python train.py --model="sound classifier" --dataset="acted Russian speech (Dusha)" --train_examples=26041 --time_shift_ms=50 --n_mels=40 --hop_length=160 --input="mfcc" --spec_augment=true --win_length=512 --targets=["emotion"] --num_classes=4 --arch="convnext" --norm="layernorm_no_bias" --hidden_act="geglu" --mlp_ratio=3 --layer_scale_init=0.1 --inner_norm=false --moe="top_k" --num_experts=16 --moe_every=2 --expert_mlp_ratio=0.25 --experts_per_token=2 --shared_expert=true --subsampling=4 --layers=6 --width=320 --kernel_size=3 --loss="cross_entropy" --residual_init="none" --optimizer="muon" --muon_scale="match_rms_adamw" --learning_rate=0.0016 --momentum=0.9 --nesterov=false --orthogonalizer="newton_schulz_5" --adamw_lr_other_params=0.0016 --max_steps=19800 --batch_size=64 --epochs=48.7 --lr_schedule="cosine" --final_lr_fraction=0 --warmup_steps=3960 --weight_decay=0.1 --adamw_weight_decay_other_params=0.01
Rows from expert 8 of block 3, named by matrix and row number. Rows with one number belong to one neuron. Each number is 500 + 50 x the weight over its row's rms, rounded and kept within 0 to 999. All counts start at 0. Numbers have three digits each. After the name is the row's rms in percent of the matrix's.
# gate: expert gate (model.blocks.3.mlp.gate, 16x80x320), inputs 0-159
# up: expert up (model.blocks.3.mlp.up, 16x80x320), inputs 0-159
# down: expert down (model.blocks.3.mlp.down, 16x320x80, transposed), outputs 0-159
gate.25 096:536401521563555467545489387581483565509561487439488532447550470554510461463503512494524456517533502482505525502619514490497482489416488522499569411498507547498537569433490511477524529556491478504551480451560501430552496441394442470539504454439522552569463522420515505507475503517554447434541487554528617547541472475432553411545511521528443549515579485444390574518462488543587462556474470575564625377501481531518460467538471506549505490487431484479503516520430540419453486478516589
up.25 097:471514514447481475478499542427520591458487497514538434404455553502470554485527479474415627479444547462528472494363478528487564469516540527559442596546498541482517446501487484493478517511483565527477558484462552631529444505544443481508470485539503472435503494524517459504536542454511594514485522365520458506428503520552467440463520496540497513551451489457484472461495489439416579478534559434470405528605531480443516498492599518469421618441513462502502426511518530646487539517519421
down.25 103:467501496435534448510493518539522605523524563452583518486493509474469473546518528585467478588548390491559422460503435450545548496425402467525549454440547498484440568533475443542426552536474534423511581518376528449463438551492492547503514424556356493471431491564530494460503492468426500479517495425511484403487539456503492488509442549466431525507466417536506472507580522489476468408535423535484425430607553462485513581440532449519495472577502476455520553403473482421537464435494538
gate.26 098:435536471469508458487528510576525544511533487598558494558558467553521538510480585556458581477546501489595492482497538492446423500445592512549430468502576458424420557484507520488513477451508421469456396411524500535442504473538559497509495472476512480481495517450511371435486468484559514474527596495537479373512531473520566618570537505487468361546431536564475451414488427524624530477516368541497467466551487527483482512519454451653419453480536505457511459396534416614508504470541547
up.26 094:455559460450502387482567502460474504434454500548535631509506409555462516517514521532564461491554509461595479493596577523482431514499492571558516544468646449469507541523514453560517482491470516521527520545468368528428543422628473502433586475495504518451503460471586481457481520540565474487569486460619469472456480449510518592560491498546496494496465511451568409548514417496496596532551433532497565481487511484473507541513405535471530414486497384448549503527462474493543531484548513
down.26 097:436564432442577515464463505405585572529489548427463526518507480503582562517414443529561484565544449478530460516510506443488532429468515554483481527516532598497521487551500580515533427482501473485581703502463493520542463533505497459537514591496547370498437486406459486521556560483425516517452517476404384497643451446560529512514492501438420498479493514529414498485456509482528493456598491514587492534494506516521497559540447503508465574493513569406579573452472447523629495566487511
gate.27 096:557548520486467485530489492526523574458470495504490535519464565464532448459530458528501490496459471537418534479501548537474445523514562569543501447455482500526600438539458466485482469488391490522544489514553550477508533387458444480482488443499523487467511455439574493517469573465518535475412509489609550389432498619539505555477482493518496513447479524537449472362573522461490539467495583413509537532465546464424454530489494508522511441482471460579442367526456467654442500566513475
up.27 099:507579540485441475462464528501582563411481457559482516482478551404531477479525458569492444554515482497389497460546491539468407509528514552576490509469526514486499507507463454430515442509387478513487500503456554512467534426458468497501499432487519459493521462463487454525495492526526498547507491537541523407526495504530483573440469491564498540432491484578475457394549448438474557443481509398543464507483540483501489550489507537454514469454494484585467428507465578634344511537462469
down.27 096:578486483379581492490551470486555340403406569452494493453498461445471552416476520515490502501569475511413562529502606536513492479422548481550556500536549488539442473455545528481461572483545487497514539475516535519473565520529500372530396441567460468519479481453561488446379456529503490505465457488503499479474481533574506538492568531546508435514500446456547485519513514562496527515464420529486317582557614485446490456499498520464433469540577387512514523525380508600452503527540519
gate.28 115:501542457450539501529433543511503433504528499426594475696513510505646540521531553520450452483534484538456508471497536459598481430450562563429468481525551552509558533467524600526498473512467504487424469515492511595528435497508496448509573484445508443490501448462463441473517489474497536549531528513534495441493528510506447522512466496484489437547471291452467302494510571493522507535479437461631505527495484502461471452477517525549490470406482600506478630492520467548520480539550476
up.28 114:535477460446497520541513614515488452438574521461552501612506485449593526538531531524465487490527547486425496448468542445608476422498609528533445446495500493540558519463514544591548460504461479506462455523522609600522473495527480477524552503501498449467513495399477406519479498490476558493575497491548453510491507524548444513527489484425526489504453305476496403456516563469557519576386414421598489511504521531491471490422524527535463506413498483489493645489519495547532525586511441
down.28 112:564435526539489544469494507493521536558529541555527492554445376460547523640394455551532444540532454470546465467420454538487488479617447422534494556526609510501497509578479604474460565505559519430502461559509546413515497432511514524515505429513488556496486537538516472512556561495432481503513492527533640543485524538547525503474453505499491511533478437517478420480472514527508521508448455487584367464510524487480444516505474507511440491484534541478588470348482486530529504409487434
gate.29 099:534467514504486589523557515443557414524482515498521463520536504472446449442501465486476472441495554524500516479521483473525467464464564514528422504439541580501502572506548518402524526511488487506538536513517535484536534537442519588453458474480484520613514509583460539563467499554472496415479479403500515516514541422495544495514479497451504355418502521489584503504416532537484639475462460642529494461464506449483505475502500476548581507550479604466491385489486493424473514516513423
up.29 100:460433451460481546474423529435472476404518450540450511443530516452421479538519469536489604431449429511550483497460491535454453510479470402560494496561402463556551424507447420643479485475529515507469546504473602560459483546633551572510532542483502479424516528465470500417472551454514468513532489553462470470544439615543522449554478500417507439564497546616483467518563517530535464480468466518525466506503529407532501542574490524471514503457541500493560571562485479678535432486438510
down.29 100:469465470436518443536491441515444566527492534402610434475517488509485491552568501398516606582468515530554643441559452618506560456521449462472511492523542534526550587488492494514429417488442507458457611517483588416517495521490478487524547424459558464470461483443490507527567482506490455470551559520498549522545496500508524416504514605504546526484456512485619512495570520481486567513544522504437567449458548534477504377464495521491503398556434543439503488476523389495477424440503442
gate.30 103:451585491551495519505514469475544642432456514457558501560471487524567588458410497484484411439508498481524491427463511470486551491463470550494479503535504532507533518437506564528525494492483455511508465495513508577437544422457484571474500579459475483591501572473422523456569476507455484484470525474530518442482519403513408529597513498555379529569449458477486523461443463493446473482501481498457490449442554495426540527520514535504505516492450684454458477511416560669525523632516497
up.30 104:452360519541529515484488577494489523487467517505538506548543498480518482488468421527532413394561530503503488549469510454455589544480541526583444448528471483464447533497468466505516495500445478500522362490577507439499534530505425476435413516483485488461518525389480539454489498465515473500515549434570452468457489575524452521633531503492466479595434409397471400454526526395452435485470499522453518454476572538473538555542562545602551550484471597468376543565503460613518540565499463
down.30 100:531485497556551423543495507577585419536469434492652498548481497513526611565521501535448566418472465509512475496547633523422573442510481433569499552429413509510427555469476529509423508580443500478490422486493525511396575487505511521481434473465591517543542521535524455530490512461567530496420536513423458468424428581542580533531530480436487469459519453547362492448563513521456568435491388506409540429449538495422502504428456448502504534425549500561622570494537574551540577497497523
gate.31 100:498454460525427420538456570504472547571491456539511544405600509581550479526485504513498507497427449421518545545500455535581515494487460416621491508520490562516455509532486454592490506486475534503530509552493448515496585631555570534507560532434523553439483553513527546467509540463606414539465495527511447576476443364442486457404480506476509537510526427439456414375455522514487452470481444401569535455472482521487502514594466533598491489515587592546538448494529483498519504538484529
up.31 098:490583541573541517432485409501510472449463480417482418500506402450461494513515510490506515627546572538440486467479522496454525515467629527354561444508484497500530589459485538468463570527457450439539472497485571453523515408452527490526400549492505436511510488516555473512559525515410500470488548488472582374511498531530448489631494490479525536418471559534487484619580529450574607497518426590432434490464568511515521488456429512452468453469432439522481497573439531518489476480528469
down.31 100:468265563583490531469477461457502559437508563665393493540462382506586495488508583563414470467506437528452449494506551596437384445492518445496548500395504509473429594466554457399525511551474529432560482515422451552468557432442566506485526481455473431501537485491452567553486468423612507432503485458479566534394494483487519482540547517496505466520484323511448477524457517517471495485472508554514441504522538535488443597449472543509546448474459565652560449440502474461530524492535539
gate.32 106:465478532445492474472510509467487525465472489384549467450533538535473509522538544561481519455499471537604504613516463501523518501513433492580507475422461535483448564477509494537489543471526551501551524554536551558525498627536559553531598348443497481475490462444464519529443439436457499524472476512498532414457523417528538456486508504561492569602533427530491477479455531533424562596468479437439495470577467504585564546539435496402527490514517470471456434494502471448563513433477571
up.32 103:537474470541494522518498483557482484471531465614479493514474499504498486513464455456501505520491575466378489401480494497485471523454570497421501515574541463507602422481519501487533453515502497506447510475535465424459489404462440461461391656543481518527509571538527477496584557592537493477538542489507457583554488597480455526459503501435535483421499566473508512543526457429573452418518508507590507562429543506397412449475600511618502542514509554549552536473515508576439517585518401
down.32 104:377468500446455543521494516438470573400524537559507522539523410480503496431450479525522535462545523505498424522617426585494449469681467481551497520441488583477542570481580475510515532477533487467550460450450537570472446508507478483489489563567524403504468482472529496477479575623434457525624531448556522447525442475511507486490592476561483533499505553542521514475499451444534601464383515554638532424454430437463482497460491377479504513606445496466553528518585434614531531439509521
gate.33 107:498488533441446547469522535540430483468551521538514455535491554533430531538549487537510463550441501455513526495457433485606535548500418452542450461516520475529481413582534560470511569477466516477436428477433457427458509614445639431480563481541476519468502493417418451486481573500558501504564456597464476495490479689527526468492489511489537382450483552518690421518534419526510512420456604517548533456449512565493470446560479478517519605515438588505513487575536514467558501527497470
up.33 108:514540522479459500531475431510515440453521516464464494470534609429380495519480489521549566485479544483501544462454450512590482534494478479516451523477546542549530525554499484464528480486510552493459459533491557401538486427447417561508419558536494509444494462475574447543469553497490528525573450473529499558528457567545510492527504486550494551447504492504704502394432462481518592440403549493536510494477464471555527563465524478466492638491571539518569474460432529484544525574456517
down.33 103:527490437385490555485509556550443420497494378543576511510444506487543533503480531499493502539455479487477422471579511417501585516505549457466581474567481533511575486401513458483493489552436491498489611442518514521475488532443456451551486452485388574504485525471475529498523470457490568449593503426568427465583600479503465543513508493398473512520530479507584512510442497431517490403559397593546441425554375542458491492513541442509577544491510539515461500451568563455469462487524558
gate.34 098:472411510480506458463540502501500534484446440498535548582518580500488518576492565513539539467581503526393409475501410466522431621488503452589486436481411504561514491451554546485476445518421463480463471520452540551504445439411479463527461517486551488517498597523487535490442393493528516528526476552487516501428471360525484503560494492442435367436529537497534466590499451505576595501516488547538449469424439460520527563567511447472525526504470530483488521588542503483588557548484538
up.34 096:459505501446522449487496481494459551422565410443494546479525640381536478584468503521568611431497476489512470507478481467506516587557403527486530560515436497459545519439510513541460514500419489497538638611554509611480468494604457444524423391423538450538500524486565549531516553480522518535503420391469500471398468537528551415496518491511616480490515540598449614586512480465542542443494462581525457519533503421565493520580466500435527467535496417545519490544451524557520482484482581
down.34 103:497477501503549484438479469578515542483512562461464486484515580465490465498533422558538460486459434557668482539609496512491434409515445508549411467550518455496480483500431511509512461483533507528484542558505483601458460524522511544545504514469456469490538467441579513492500501495531405520429555532527529495440467496501491606510559495501450480488542482509578520485515592598513457494575514522467636472452500499386530509483471537520530383504526481534528485503394475508484472548492545
gate.35 099:504606486534499542505464448451577531554503501459459478580492438490536491466465515548509522598555523481598574493583468497460464500514468591531466456500510490566529515499504457580497460454479457513597408409571513411457517444549703558460458436456481534482496497522551499481463540359544434432479468428540520513455487383573579508505545511476504486463471475426544492585408474518477550522570619588484462486540328563577467495451539484407478431495543612425546502503454487428508448410501489
up.35 098:467526508568481538469507482489530535474455455465597502695493525522586441515518464513481510435413451503560495527467446572491584526433398539518474465511508487526379511493514423550570518496465452491532532543502526453409502460386538477495589527424501515416492488472430604470460483473471455489439459554467577495457432597529510548496514502609448565459426587444518453559556477484395495602391500527419486502429481492548518514527371483508480500503458629519555423504525533556499435382548459
down.35 104:349479486623579472528500532443527467519559403506564544464525494544467560492587625548477512467494510456600504491606516491498433473607468438452557523407560487437384557548435524461464444532560497475548469510547480561531462552491401516603512554502528572493519506589574529457552529471513495516411631519346473538487496523458538487448526478478518458499487432460501422539528499522512573473468400483516500484502464513472538394474514555507520495520510511528468499424378561499546484512431431
gate.36 113:425580476525508519561523438494496527498509497472548499656500527501605520530555513505413501490512469545475532436467544478542476519517482530511490485531517573548459525485479566485505468441515465558543473515477523482563568496436548540502457481430486484512503547538573492543453529527507482427328545467589503452506483428505477505500459515577523568549547601454554453530420462518484549537420555546365594445455521547498511467480410472420552609550479549502618516444465486524559447357467505
up.36 117:546474492484464499465428554504480481524499475561437503334390463542442429555445496482602468493489506493507465534471452511424513498472513451450526559519523404452493464532479460445481543546439536487484536480510497520429444420526420406502552591545517527545491459503460525478501468486499592545602467554475561449469522562479504511573530498433492482429421437561434565495538555477491436494558452438642409518514482444492517543522562536593461397487556480523365503485548524438404532613555477
down.36 106:536483478529395522473528532507512477601486574476527534547443598437444523464476440550436520488533438504469448498451470548576510470445485510401485457552386493500503513493544475491520465499552458498472535508455427522539542411512562411476532421473462483492526487476516512486507572537421473474435486535508590550552441439425476427481534446485542482480527584530511515485568489463495459496468543429556463509545424483458489674499510474497503405537477445403487453658478510559471370536522510
gate.37 099:499474509456454499460447563539499542510542533372423507456476543496481509484577497506485542498376547559464429476458565580502473472563537510436564427492404515488555549481529513488529508512500509555492566532566447481444500489502494499459544484524524487388503498393517365484448566496495599491460469429440512516455511552526531632530536495572401511461575495594425492478548472603523517449532595518588481441496537489592499509560460528565475525488480490464413372472463583545496510547513469
up.37 094:466579515539539450554537493457526470549484470615565517525528421485488465497403538484511469511598469431554582511523488457441523577436468487539455561519578457475456393552498455469521488502457508462450469508450469551604472480499491485523428456482489494633480490619470646530599429492526442558554515542542470499603475439447463351435525502448559482509433487469601505501432505410513444506512386509467480533526466508473471491503510457456515482528529559536553576483519459492480505451521534
down.37 102:460617478543428495497487491454481588541548356382528489502575399560513461543449477485459500405530493502566485511420446394526467540452433510461515519432463558452524557568479502461465503423500489547540488471491402523451449465460447530623454519484504540540430510361510503495540486540499556528548555439464533478468460463513477473547524532403536524473495405632474495545514453548520495424529487516468578397452474509477438433527517540533478551528521604389522433571565430488482500513418473
gate.38 107:503540501485513573507437474521485506465472464501577500461537559530491483486502522452511551590542546495559513467478512430467438535481582522506535532483506475473473519463456493457474446507515556479467442541448551485588526308424550540514478481520506508540511499557551347519559491487523463573546487481568522594478471449526492487445544496523368563341505471493454456553611535476485498531592517420535485582568469512529497559577391546407559556495560658513457448454498561398533498562485476
up.38 111:504525538569507494529478457485477431499454460511596502490570491532437500473531540483481575498477556491567490497415507468510405532455511484519544493535459398503485497487481463397504479485507558487500452544522554458613485358412567495522416476465501511549513497458525361480516474486517425526576443462595526589510492502489514499523570492530426501478528437490521471492547503478463581507679563437551503518540453486516471643518414533455454592479476575488430482447470436460558492530498503
down.38 108:572463495463569529514526413551540425519572458497612486489448461450432396474457545482580435576478497487522538485367415518519585513466582531432521510624526539527409529626447606499479619487555501429472587393436506546455502512520584518611567477542478456464509454594523504473504419479463497446461480521438542477521570539552465426475528538481470531462478507451445514512575547518499406547466505478435430510488555427508549496511485498549479423469520490529586471458530616480604465509539447
gate.39 101:533642530428487466551566518601479595459457458536522503448525504520448512548539462492511590500540508515469535421500582542534475449413349568475485526503494465486434574529495599502482516544499449506499432459561494546467533524570426485474362568484527490514491424590538559447450446505500548499614515495542512505566500484480566430476474493568620595509439550541501584504521544511545492455500501445538540556505474574444478431517374504543451532489577426497496501520565587529488456498483506
up.39 104:502445487543562592502499504468596565536488496570520580508525395437543485601481525423540563475580534510490468433518562486479533563490463549610506404511471512470542514474493523432482487483539433491522421416550533486492546538487475442475381636446506508617489564521433448450502515452525509493466477629447394597459458455490482411417466485514475428442451539456498415462574543543589565410410599475509512488443531553476443551566489498531413513483478535521486477462512582528556491469499531
down.39 100:467534484577489487466519480587491445503463401443507518567599497540602573368582524582488615489433462470602542512557465396421370501560399480516447441471489474505613524526456569462543552507449497482493515491628545497532509477513547505438500532537552545516494511424534492487529520522579566557566422427541625497574545520518509499496541476479470515489528395476461501574452511505505532418456613506436504485540425465466469617575459571491475436526462390444612508498527607543418618421511555
gate.40 102:490483454578531532532442484519493530575538461567530452527466419494528442580496552497465470488466507435513572517525501442451487468481484478563530597514516526512508508484497554572466525436490475508570465542595372460515462562426474418525601589585526529564487340420521502471480493445518506553505529436442548470489529563493461534558484505466427457489527491561491380449494535537416359550625540539577476500489450434451475449474510514509552461501474543611500516490542507535477492456592525
up.40 100:453510491543523524471525511592561511576540469547525520524494419448527486517506517538469465536488594435518534464489474378496488473495494448580529535482461508487446557433521517615464503515481443494535396609570413451558471573506464426523523538565493537547513371440464483459471515510528497525594535423472557533432563550508525481501461514549464413439442570455462396384457506521496369559655534495578487472508483497417492551539491509498539489488467485554502512510500497550494493532598550
down.40 101:515458460593567404563520520496491572477525591507421567524481591494423446465421559618470493498473507500563448492467425568490437479575462417528509540538449478464480513559601516466474522483492495497493377561539511552536516466553575565477585466529487467448491543486487495504581429485375482494485420442468530534383569489513550441499471499538475468530514529477501499511425546510510463560490479497480498582419526560455428456469483490501488530508534486465413466468442518484503434475615501
gate.41 107:436440460576499501555495551494461512448550495544543503435480467416458400540545479511539485494482524461524515477518530568554542535474543488378505536494420598495544539504477508455468489472559514580495451435528498426556511559429541513488459506489516502553483434585556493534556559481510513489446483489456452332520483562457503541494472504429516623435469519538446397493469511436470479569498429543489537471573492527575448441493501494483501466523552513533405564565505569422469477528489507
up.41 108:588573526481524427455534467504537524560477541441471493556499498637611599430528529490454500490560480519468528460506496463470450533519417519578496521492583457564477433491533483453517506513404496408506500536531480521470496430566469447514504497537457496419509537402448474516444426483511541454474534490555572670528540466536513476482534492576462414515505494472556607451533537513540519450521572515513422563428493486448549498499465474418497525487436526451580481457565465551546523447525501
down.41 103:507538414491483481407499478520441429437438443505403526451489476480439514573563496506532519526456489479494470388580510524498551451526481498433476531566443460551516471491527531524538535495640469471539545492449528641472492479524496395578442534523468484494494495453535472503476486495494494419542489461613520374408558521505449490510409480493450444479526351506501599483464560514477581531548521570499403456435455494520448541505496427545501475614480496462565488507449489514478438472481498
gate.42 103:532416508453518426512450463507556554568557535551508372440549338536400534500493506490439455353527544530570491399452447516471478551496547457520514408530461457531510547511536438540538432543499429549474469434542416511521525456608570491527458366558529504530492403470457571474450515521545554514490535437503481514460490600506468387502514510455449488485524449494503543605480535509573532451638420473490521524593564497494479569472532494610458494515558497513456516459560588509506539548479493
up.42 106:486461505428520436493454489514520483436540516512589378390484395525433573484423485487449479386541535528531493369496493466456521558521558513506585468502468463559537586475523467555489413533529466523499499453545432482550519462617522448553486340570502485489500426483513540484479549539532609466509543419497592563521518576488499441508464497459494500613549432463575523530444499497573542469611414495506459533594540479492495535444497517594432535485527510508521516517560562484542553555493496
down.42 099:457459532381561502503516507511531502469567446397548495518473388463513464546402452406528423537533517474510478533449497573596453553544492518526507587491455498492509560552493518561463470445546479452577594591491526521533408392485506401543437500471409547527509549543444470574506421512539511497555504591527503529564505420468599444498444511513507495482507450571518520530447405523531510422502552437412489427480453463489519530485521443508502436492532532594480520505518519558396494553495489
gate.43 095:468389446502470443461450534519556528504525550451540437395543536615507505507479427552500459496517444445518473566550537551437507501475536467407461455451579448472619505529509443516506645452475566542479402517630461549458526510497483549496556425561491550500504542429526513490574491498544442485476461531398484440450462520454522472447505493523576434484574509504469543411611503454485438505592494429516510343545483447486473496577514543424543512493463438497599402534525578515522532472552548
up.43 104:454503516477510571537592550420474530449480498552402518509530422339435591536508538460536542631526532540470500464514526495590455469520460540516535551513402609535424489525458563536534401544427374488499498483412498468526527483506488512524418593476510504534498474529496415488457487488495482527512553449610529585541527546579549448621511508513449509523519556414548447608414499548509563498388401467528519490481518487514529512482506490532435405520545572526350544494563396539519468557436479
down.43 097:433443531528406429473497489539486461528474372578423502538470485561602541453571493447457491529369543512538574481550544492511443554574436509500510534500445542529612490503537539507512511547536512455501503486564546547502444572461524557475406529486434517533473517508574475456475446466375518460580459499495465447464577507504435486551563452549568419482449533497509529527429507524486494517449611487615475543506496532428507364537458512471519349509457484435484506465501482452429431531542486
gate.44 097:469475454516467509486584526512454467497462523531526484528523428488535540511614508536546484441556532465495515494464533488501489496501438477536552444505499454492495524539487418549531408495473475490466466428503572554529577413626441427480491497499551527437503598421508510504450492507513482436603502551462491580468430620526537514509430511504586549586463534458458393522543461505537424460418594481440561470480540509534539600457454514541552529480549438462637430563478505491494510452440439
up.44 094:473566487538541458557542498433536480537493456470493526528377634542482541455524449518485597502455522519514524433567470503449519438424498491438490564502479551584440528512463527545473580506515438533576539494425497431446458466548477538510514497570441470522510467536497491548533486513520618533336570395455475489496544435495443475530552499503450379521521472578466575482560513434444477519476554616527437425515463468449451456507578468513417504589538543479449541465472564527527479479527495
down.44 101:511492507535498517548452436564527521625521448425629431529477488496455436525474503436460569537599513470402456502565474468524532563510414488393417453507464572526405448554463582523473530564559484556456522516531511564500594550392478585522576430471579442531501514496608557499517541543570447441435444398459445550487521406494535476455493498509545543548513545529513541490514541503467500505500415490557488443587468511439514510434510488493598599442460457477513528407537558445555541534544456
gate.45 096:518500535542499476463534467480580540485518490478514557465478511420523573461579495535529523568475488545461451590573492523516444468507493615412499468571528474424536476544494530453483438541527536482481575584530444537498566517582494527514434562554549493551472476493534460514484475517515509543455478489435425529474496492490520516530522507466516649437436472529517498558434566513563555518520375427579520468441443500428499518442549535520526498451523509495416581554465535433518445467480582
up.45 097:533532494436497493511431483487483525467525495491480521539462515549521395518487513480439511495505604484523621483445462501438496511525509410596464548463513554534445470473486503573460526458453519538530410435500546432504422461472484479502513435485483490469560421509443522506510522475477513411551481477576595534534499523531495498427510504548494363532565568527484541421548429467451451433484645595395449562485598498555509445481477495543562497550482558465527481451508435603509506515508473
down.45 094:483558459444611567480507512498497470464449444523387503482489527485475478514476540518621552554543458509550552487492477554493506450577531484514467487440486446465518511502494535414430463573447471432508497489525567344458512478441507472485528475627492446520541451586427510475551465458603561488350510499499478561481538436482507446448496464539453527500563331351449472537423493474507514527422577544479504542515550512487520577541497589506494549514425481506550529494509525442535414531505503
gate.46 096:530516495394493498510516519521540544420580473465471490572564556392562458546521427509467434475476512497439527487553505501477548528470433491488502525514500436532528469507476552482485538505488504452522499553489508547525522476624510540468495477509501463488511470548541569495577528489515430439373502392468539450527489586462438411492484491479576433583506518483509383588565484505440548608467414558521520542538544397469542477469458502507549534495429449501549467474456455485451452465526553
up.46 094:445494542487529524510476452490492428522458504487501517494497562601397557496478537487484566558529477482569518585425475428541529504531541586528478509460454541429447485442522474556546478479551546497491488466525514470480447474433529489577533479411463546558499519478547504468445489445544555500576487595578553577431472487561531577501513509523508578455515488520479627424467540491587450511577603389458485524489462572545459476463557517528429496489561512503493508491510558437561571534461400
down.46 096:493444444385516563547460509440494509453463426523399454495553587511413415399512485418605470591560599472475524545496455492452493519511476503542539494537414459502439583426469460521424515537555504473423382510482537468534554563452536496542450570644595501508523539553469518492590570516537507490452449477576472438582481560522500483479430510447515487491525360499423534477475552516513536491550568458558445491448466517493509546498512533485533563494471423575528545373490548475515368544469455
gate.47 096:515562515559468551477533492523402529612519533538574560477542422465481541526471476507501500600519493446434489539469529447587418382484593480413530505497639488483518428536494540503430463507477483468487495547477449503469412494530576452544672384531481516476493448528466521537436502525487586558546558505501438482580542622496524519596460479537545464427370407478476515523499431498530451530509480413412539497548507430477493520466468441387560497470514414567520423493500557354448567527513489
up.47 099:421520531556460543480531443412430460537509563561477503541498427531512504452466469525514473544496476446457510598545516499544448534450576513514523536519585487533448477565477433552494560465453482489520572570514399468608545415509574512479618408565502465495499546452530445487473534503481503558563534488405458523617509561490511456523513521525495367387431487477610437450462418564539431398515509515501574372480468474465547566502496452484467522506516548571485417433466562523493502476490554
down.47 102:555461462565451493498484460508496552471448531546388490527489524450549476518477508402454508520549498493484511483555456470516321563602506462473505454532458496478632557480500488534503537563426518523559472520464511463473507629509507434502577393546480485506520453558600448553567512603569488513487495452552422520454565533495474407518405479352599464555517517557452522524482497494548532423510489534554440374420514520477584519512545461502527609476567428527542513492418557552487530516473481
gate.48 107:512486456562501565468465434517546517511483534536497485576492487424501497656463505519501566473555499532508503445509389499442393572502557512500508607565532542495428545528519472492536525476412443572451457455514526520475543517504458510555454487537463502379453482538441468486496442461495515480587489481480566393545540481517531513517490497497430515520520461489569481586511508460462436503635479519468499500537336436448506442459433548406368494506542414520480541327525357527506536512531618
up.48 106:488440474573490599513449438465573531489447502536465469586464482446470512659462512508550490416596476513503516473459436558442385576518541532502506540561553562469413537529493442459540515460453453559466462429484531516459527514483440531546529487542502497408438528586461541538486473421490542472592479556525567438564519468518512520480500501489423473422538453491559483568559537455459510493603472491410524505496379422469517438462474513452444498507535453511508540439502301496506549530526618
down.48 101:325537489544552467501501486510498538549470458398530550544484556418430545549486578335479484484467458496534506476416536479506480492424458488452460482499508447502435489555455443499521542493494492488548555496529481484540503481498489408517531494499479508511558480629407425518529474477501491476398488431488595532507554460442464533535513517484425511466576539570509477500444520500521503550441514538434453492565555479506513607473493445484487500449472570483439481565350429465477426499476564
gate.49 096:503431482516488392457479486443565410499508449447503479489505469500506528455482548513523499523442516530513504485485443568583567522507560558462522521462517533583547501524513564395482517503538510453490406406517497514470509494493456468483479500504501500421485516504520449530506498469487562490593433438486446454446455472536454564501488484536573575467408510561557498507407470460469586380543494494365516437479572547542485479529572540621511497530451480454485482515434508520575512493460489
up.49 096:502601493564526461490526486544495547548490571588470563531456488645515466475467493478532526417581510484531515494491457488477437467482490528514533566551519511495512528455528480574527535481485489557522569547466472483570470561458465466536544490434507469562508513525482509475546534587518460545476511501532535517590488501481473506506472493502439474504568526434388473462601444512522441608446514515574513514551367442453466499509467433389444519488497514525584467535469365502466476406498453
down.49 095:544422490405547420519499534471505524448530366464500484537582521438490539487462426542442462451472440495448533481483505581502453550546534497463472553426458515503524455505556577457507521453555492399496426483483477515514540544508480419639485469399390501469446479551510501446383461486468494504401415523523562465360500491469458432480526489478506591468483538494463534479473476562488538468560533494470529506428519529547490506484442476498471465462475409461515521401405478532534495505541453
gate.50 095:503529475453489466499481470531458596548427475578522515449520449526511421458413474501535549475418526468442462478368499490507551471579504535499454513518403459563512404519506480475511513521500489507511529530475401461507419588447487495533547526519508433543525426459503553490474534490546539471571451510506469474496501528475426539417474488538535547452465454543492507521596538461422472543473505586584489471463572468471524598584518546602492587446462423552532475522391634501568538423452642
up.50 091:545505539530537617485486607508545443419532517463475466461463569457510630516626510501485502575548458539517537489587528556548431525490495505518505446513578521435527508478477469566521495488517538470469430483524564545504539520513529475461467489541493548438493518648564436508516471446443429473460509481504496506459472457527604504553483496512417454468437544477475510492462428521523539480570441407360563496516462452511532448408593498452526377528533546465573537407640400519483478561526434
down.50 094:518558516449423482514504597541496498553517435589527566548516496408443526492429523607406559499485625484488416476464464562435572538428509537481532494506513445473525430513453549594493489591533509502536549483427564368558544447484413518590444459468487492487531453573454552505473538470493562499549477513563565428416472493482447563446520423422546503503490440400458485474474452577525524514616527530456506418492530478573524448492513526481556458530436497561519489486482452552522497479490511
gate.51 093:436500535512506647554438569493527495570505512467488527553579539464386529493458494518469510600491524490575471559466483581491514465571440540524446574490574495486526465492450484512515579514472512507507454435509483487525529565488612485457463480485519480416506515414598429445485506554488489452548527464451487485448514575489533469525480499446479501446504517341599497392613451452498602455463426567462563490479474489521490485468517488444462512486512517468393474457493428428575494504583486
up.51 092:528460505510528445472501452491508425489451501489441555486455392570470480420580566408559547486584575527340418440591533388447517475444559450476499547474514522487429478485478494544487491437550526483551511476505451513577429458474472563510564505535499509526489494481559459495468506485512407524558470365502454543508484447485537471406501502489371441566508457547483465521345551490446476468559555361457446563575575509500541471505502540438519521504579530544437526472517540585506521490507522
down.51 096:474541479497624516577508473467528443529499455355428512587524459465512470439539546426573528474474508471609598465478497512545416460561528526469491492579413519517440522512472482512548521500500488578445450583567429478493518479510543526593466560462518441494458573653544517502421519507458518512508495420523585519483513520484504424500511444487615487518534554426487548518467466495493576524484561488426430451505518538464517555532485489495466523498559467547484588416457472514621537512541501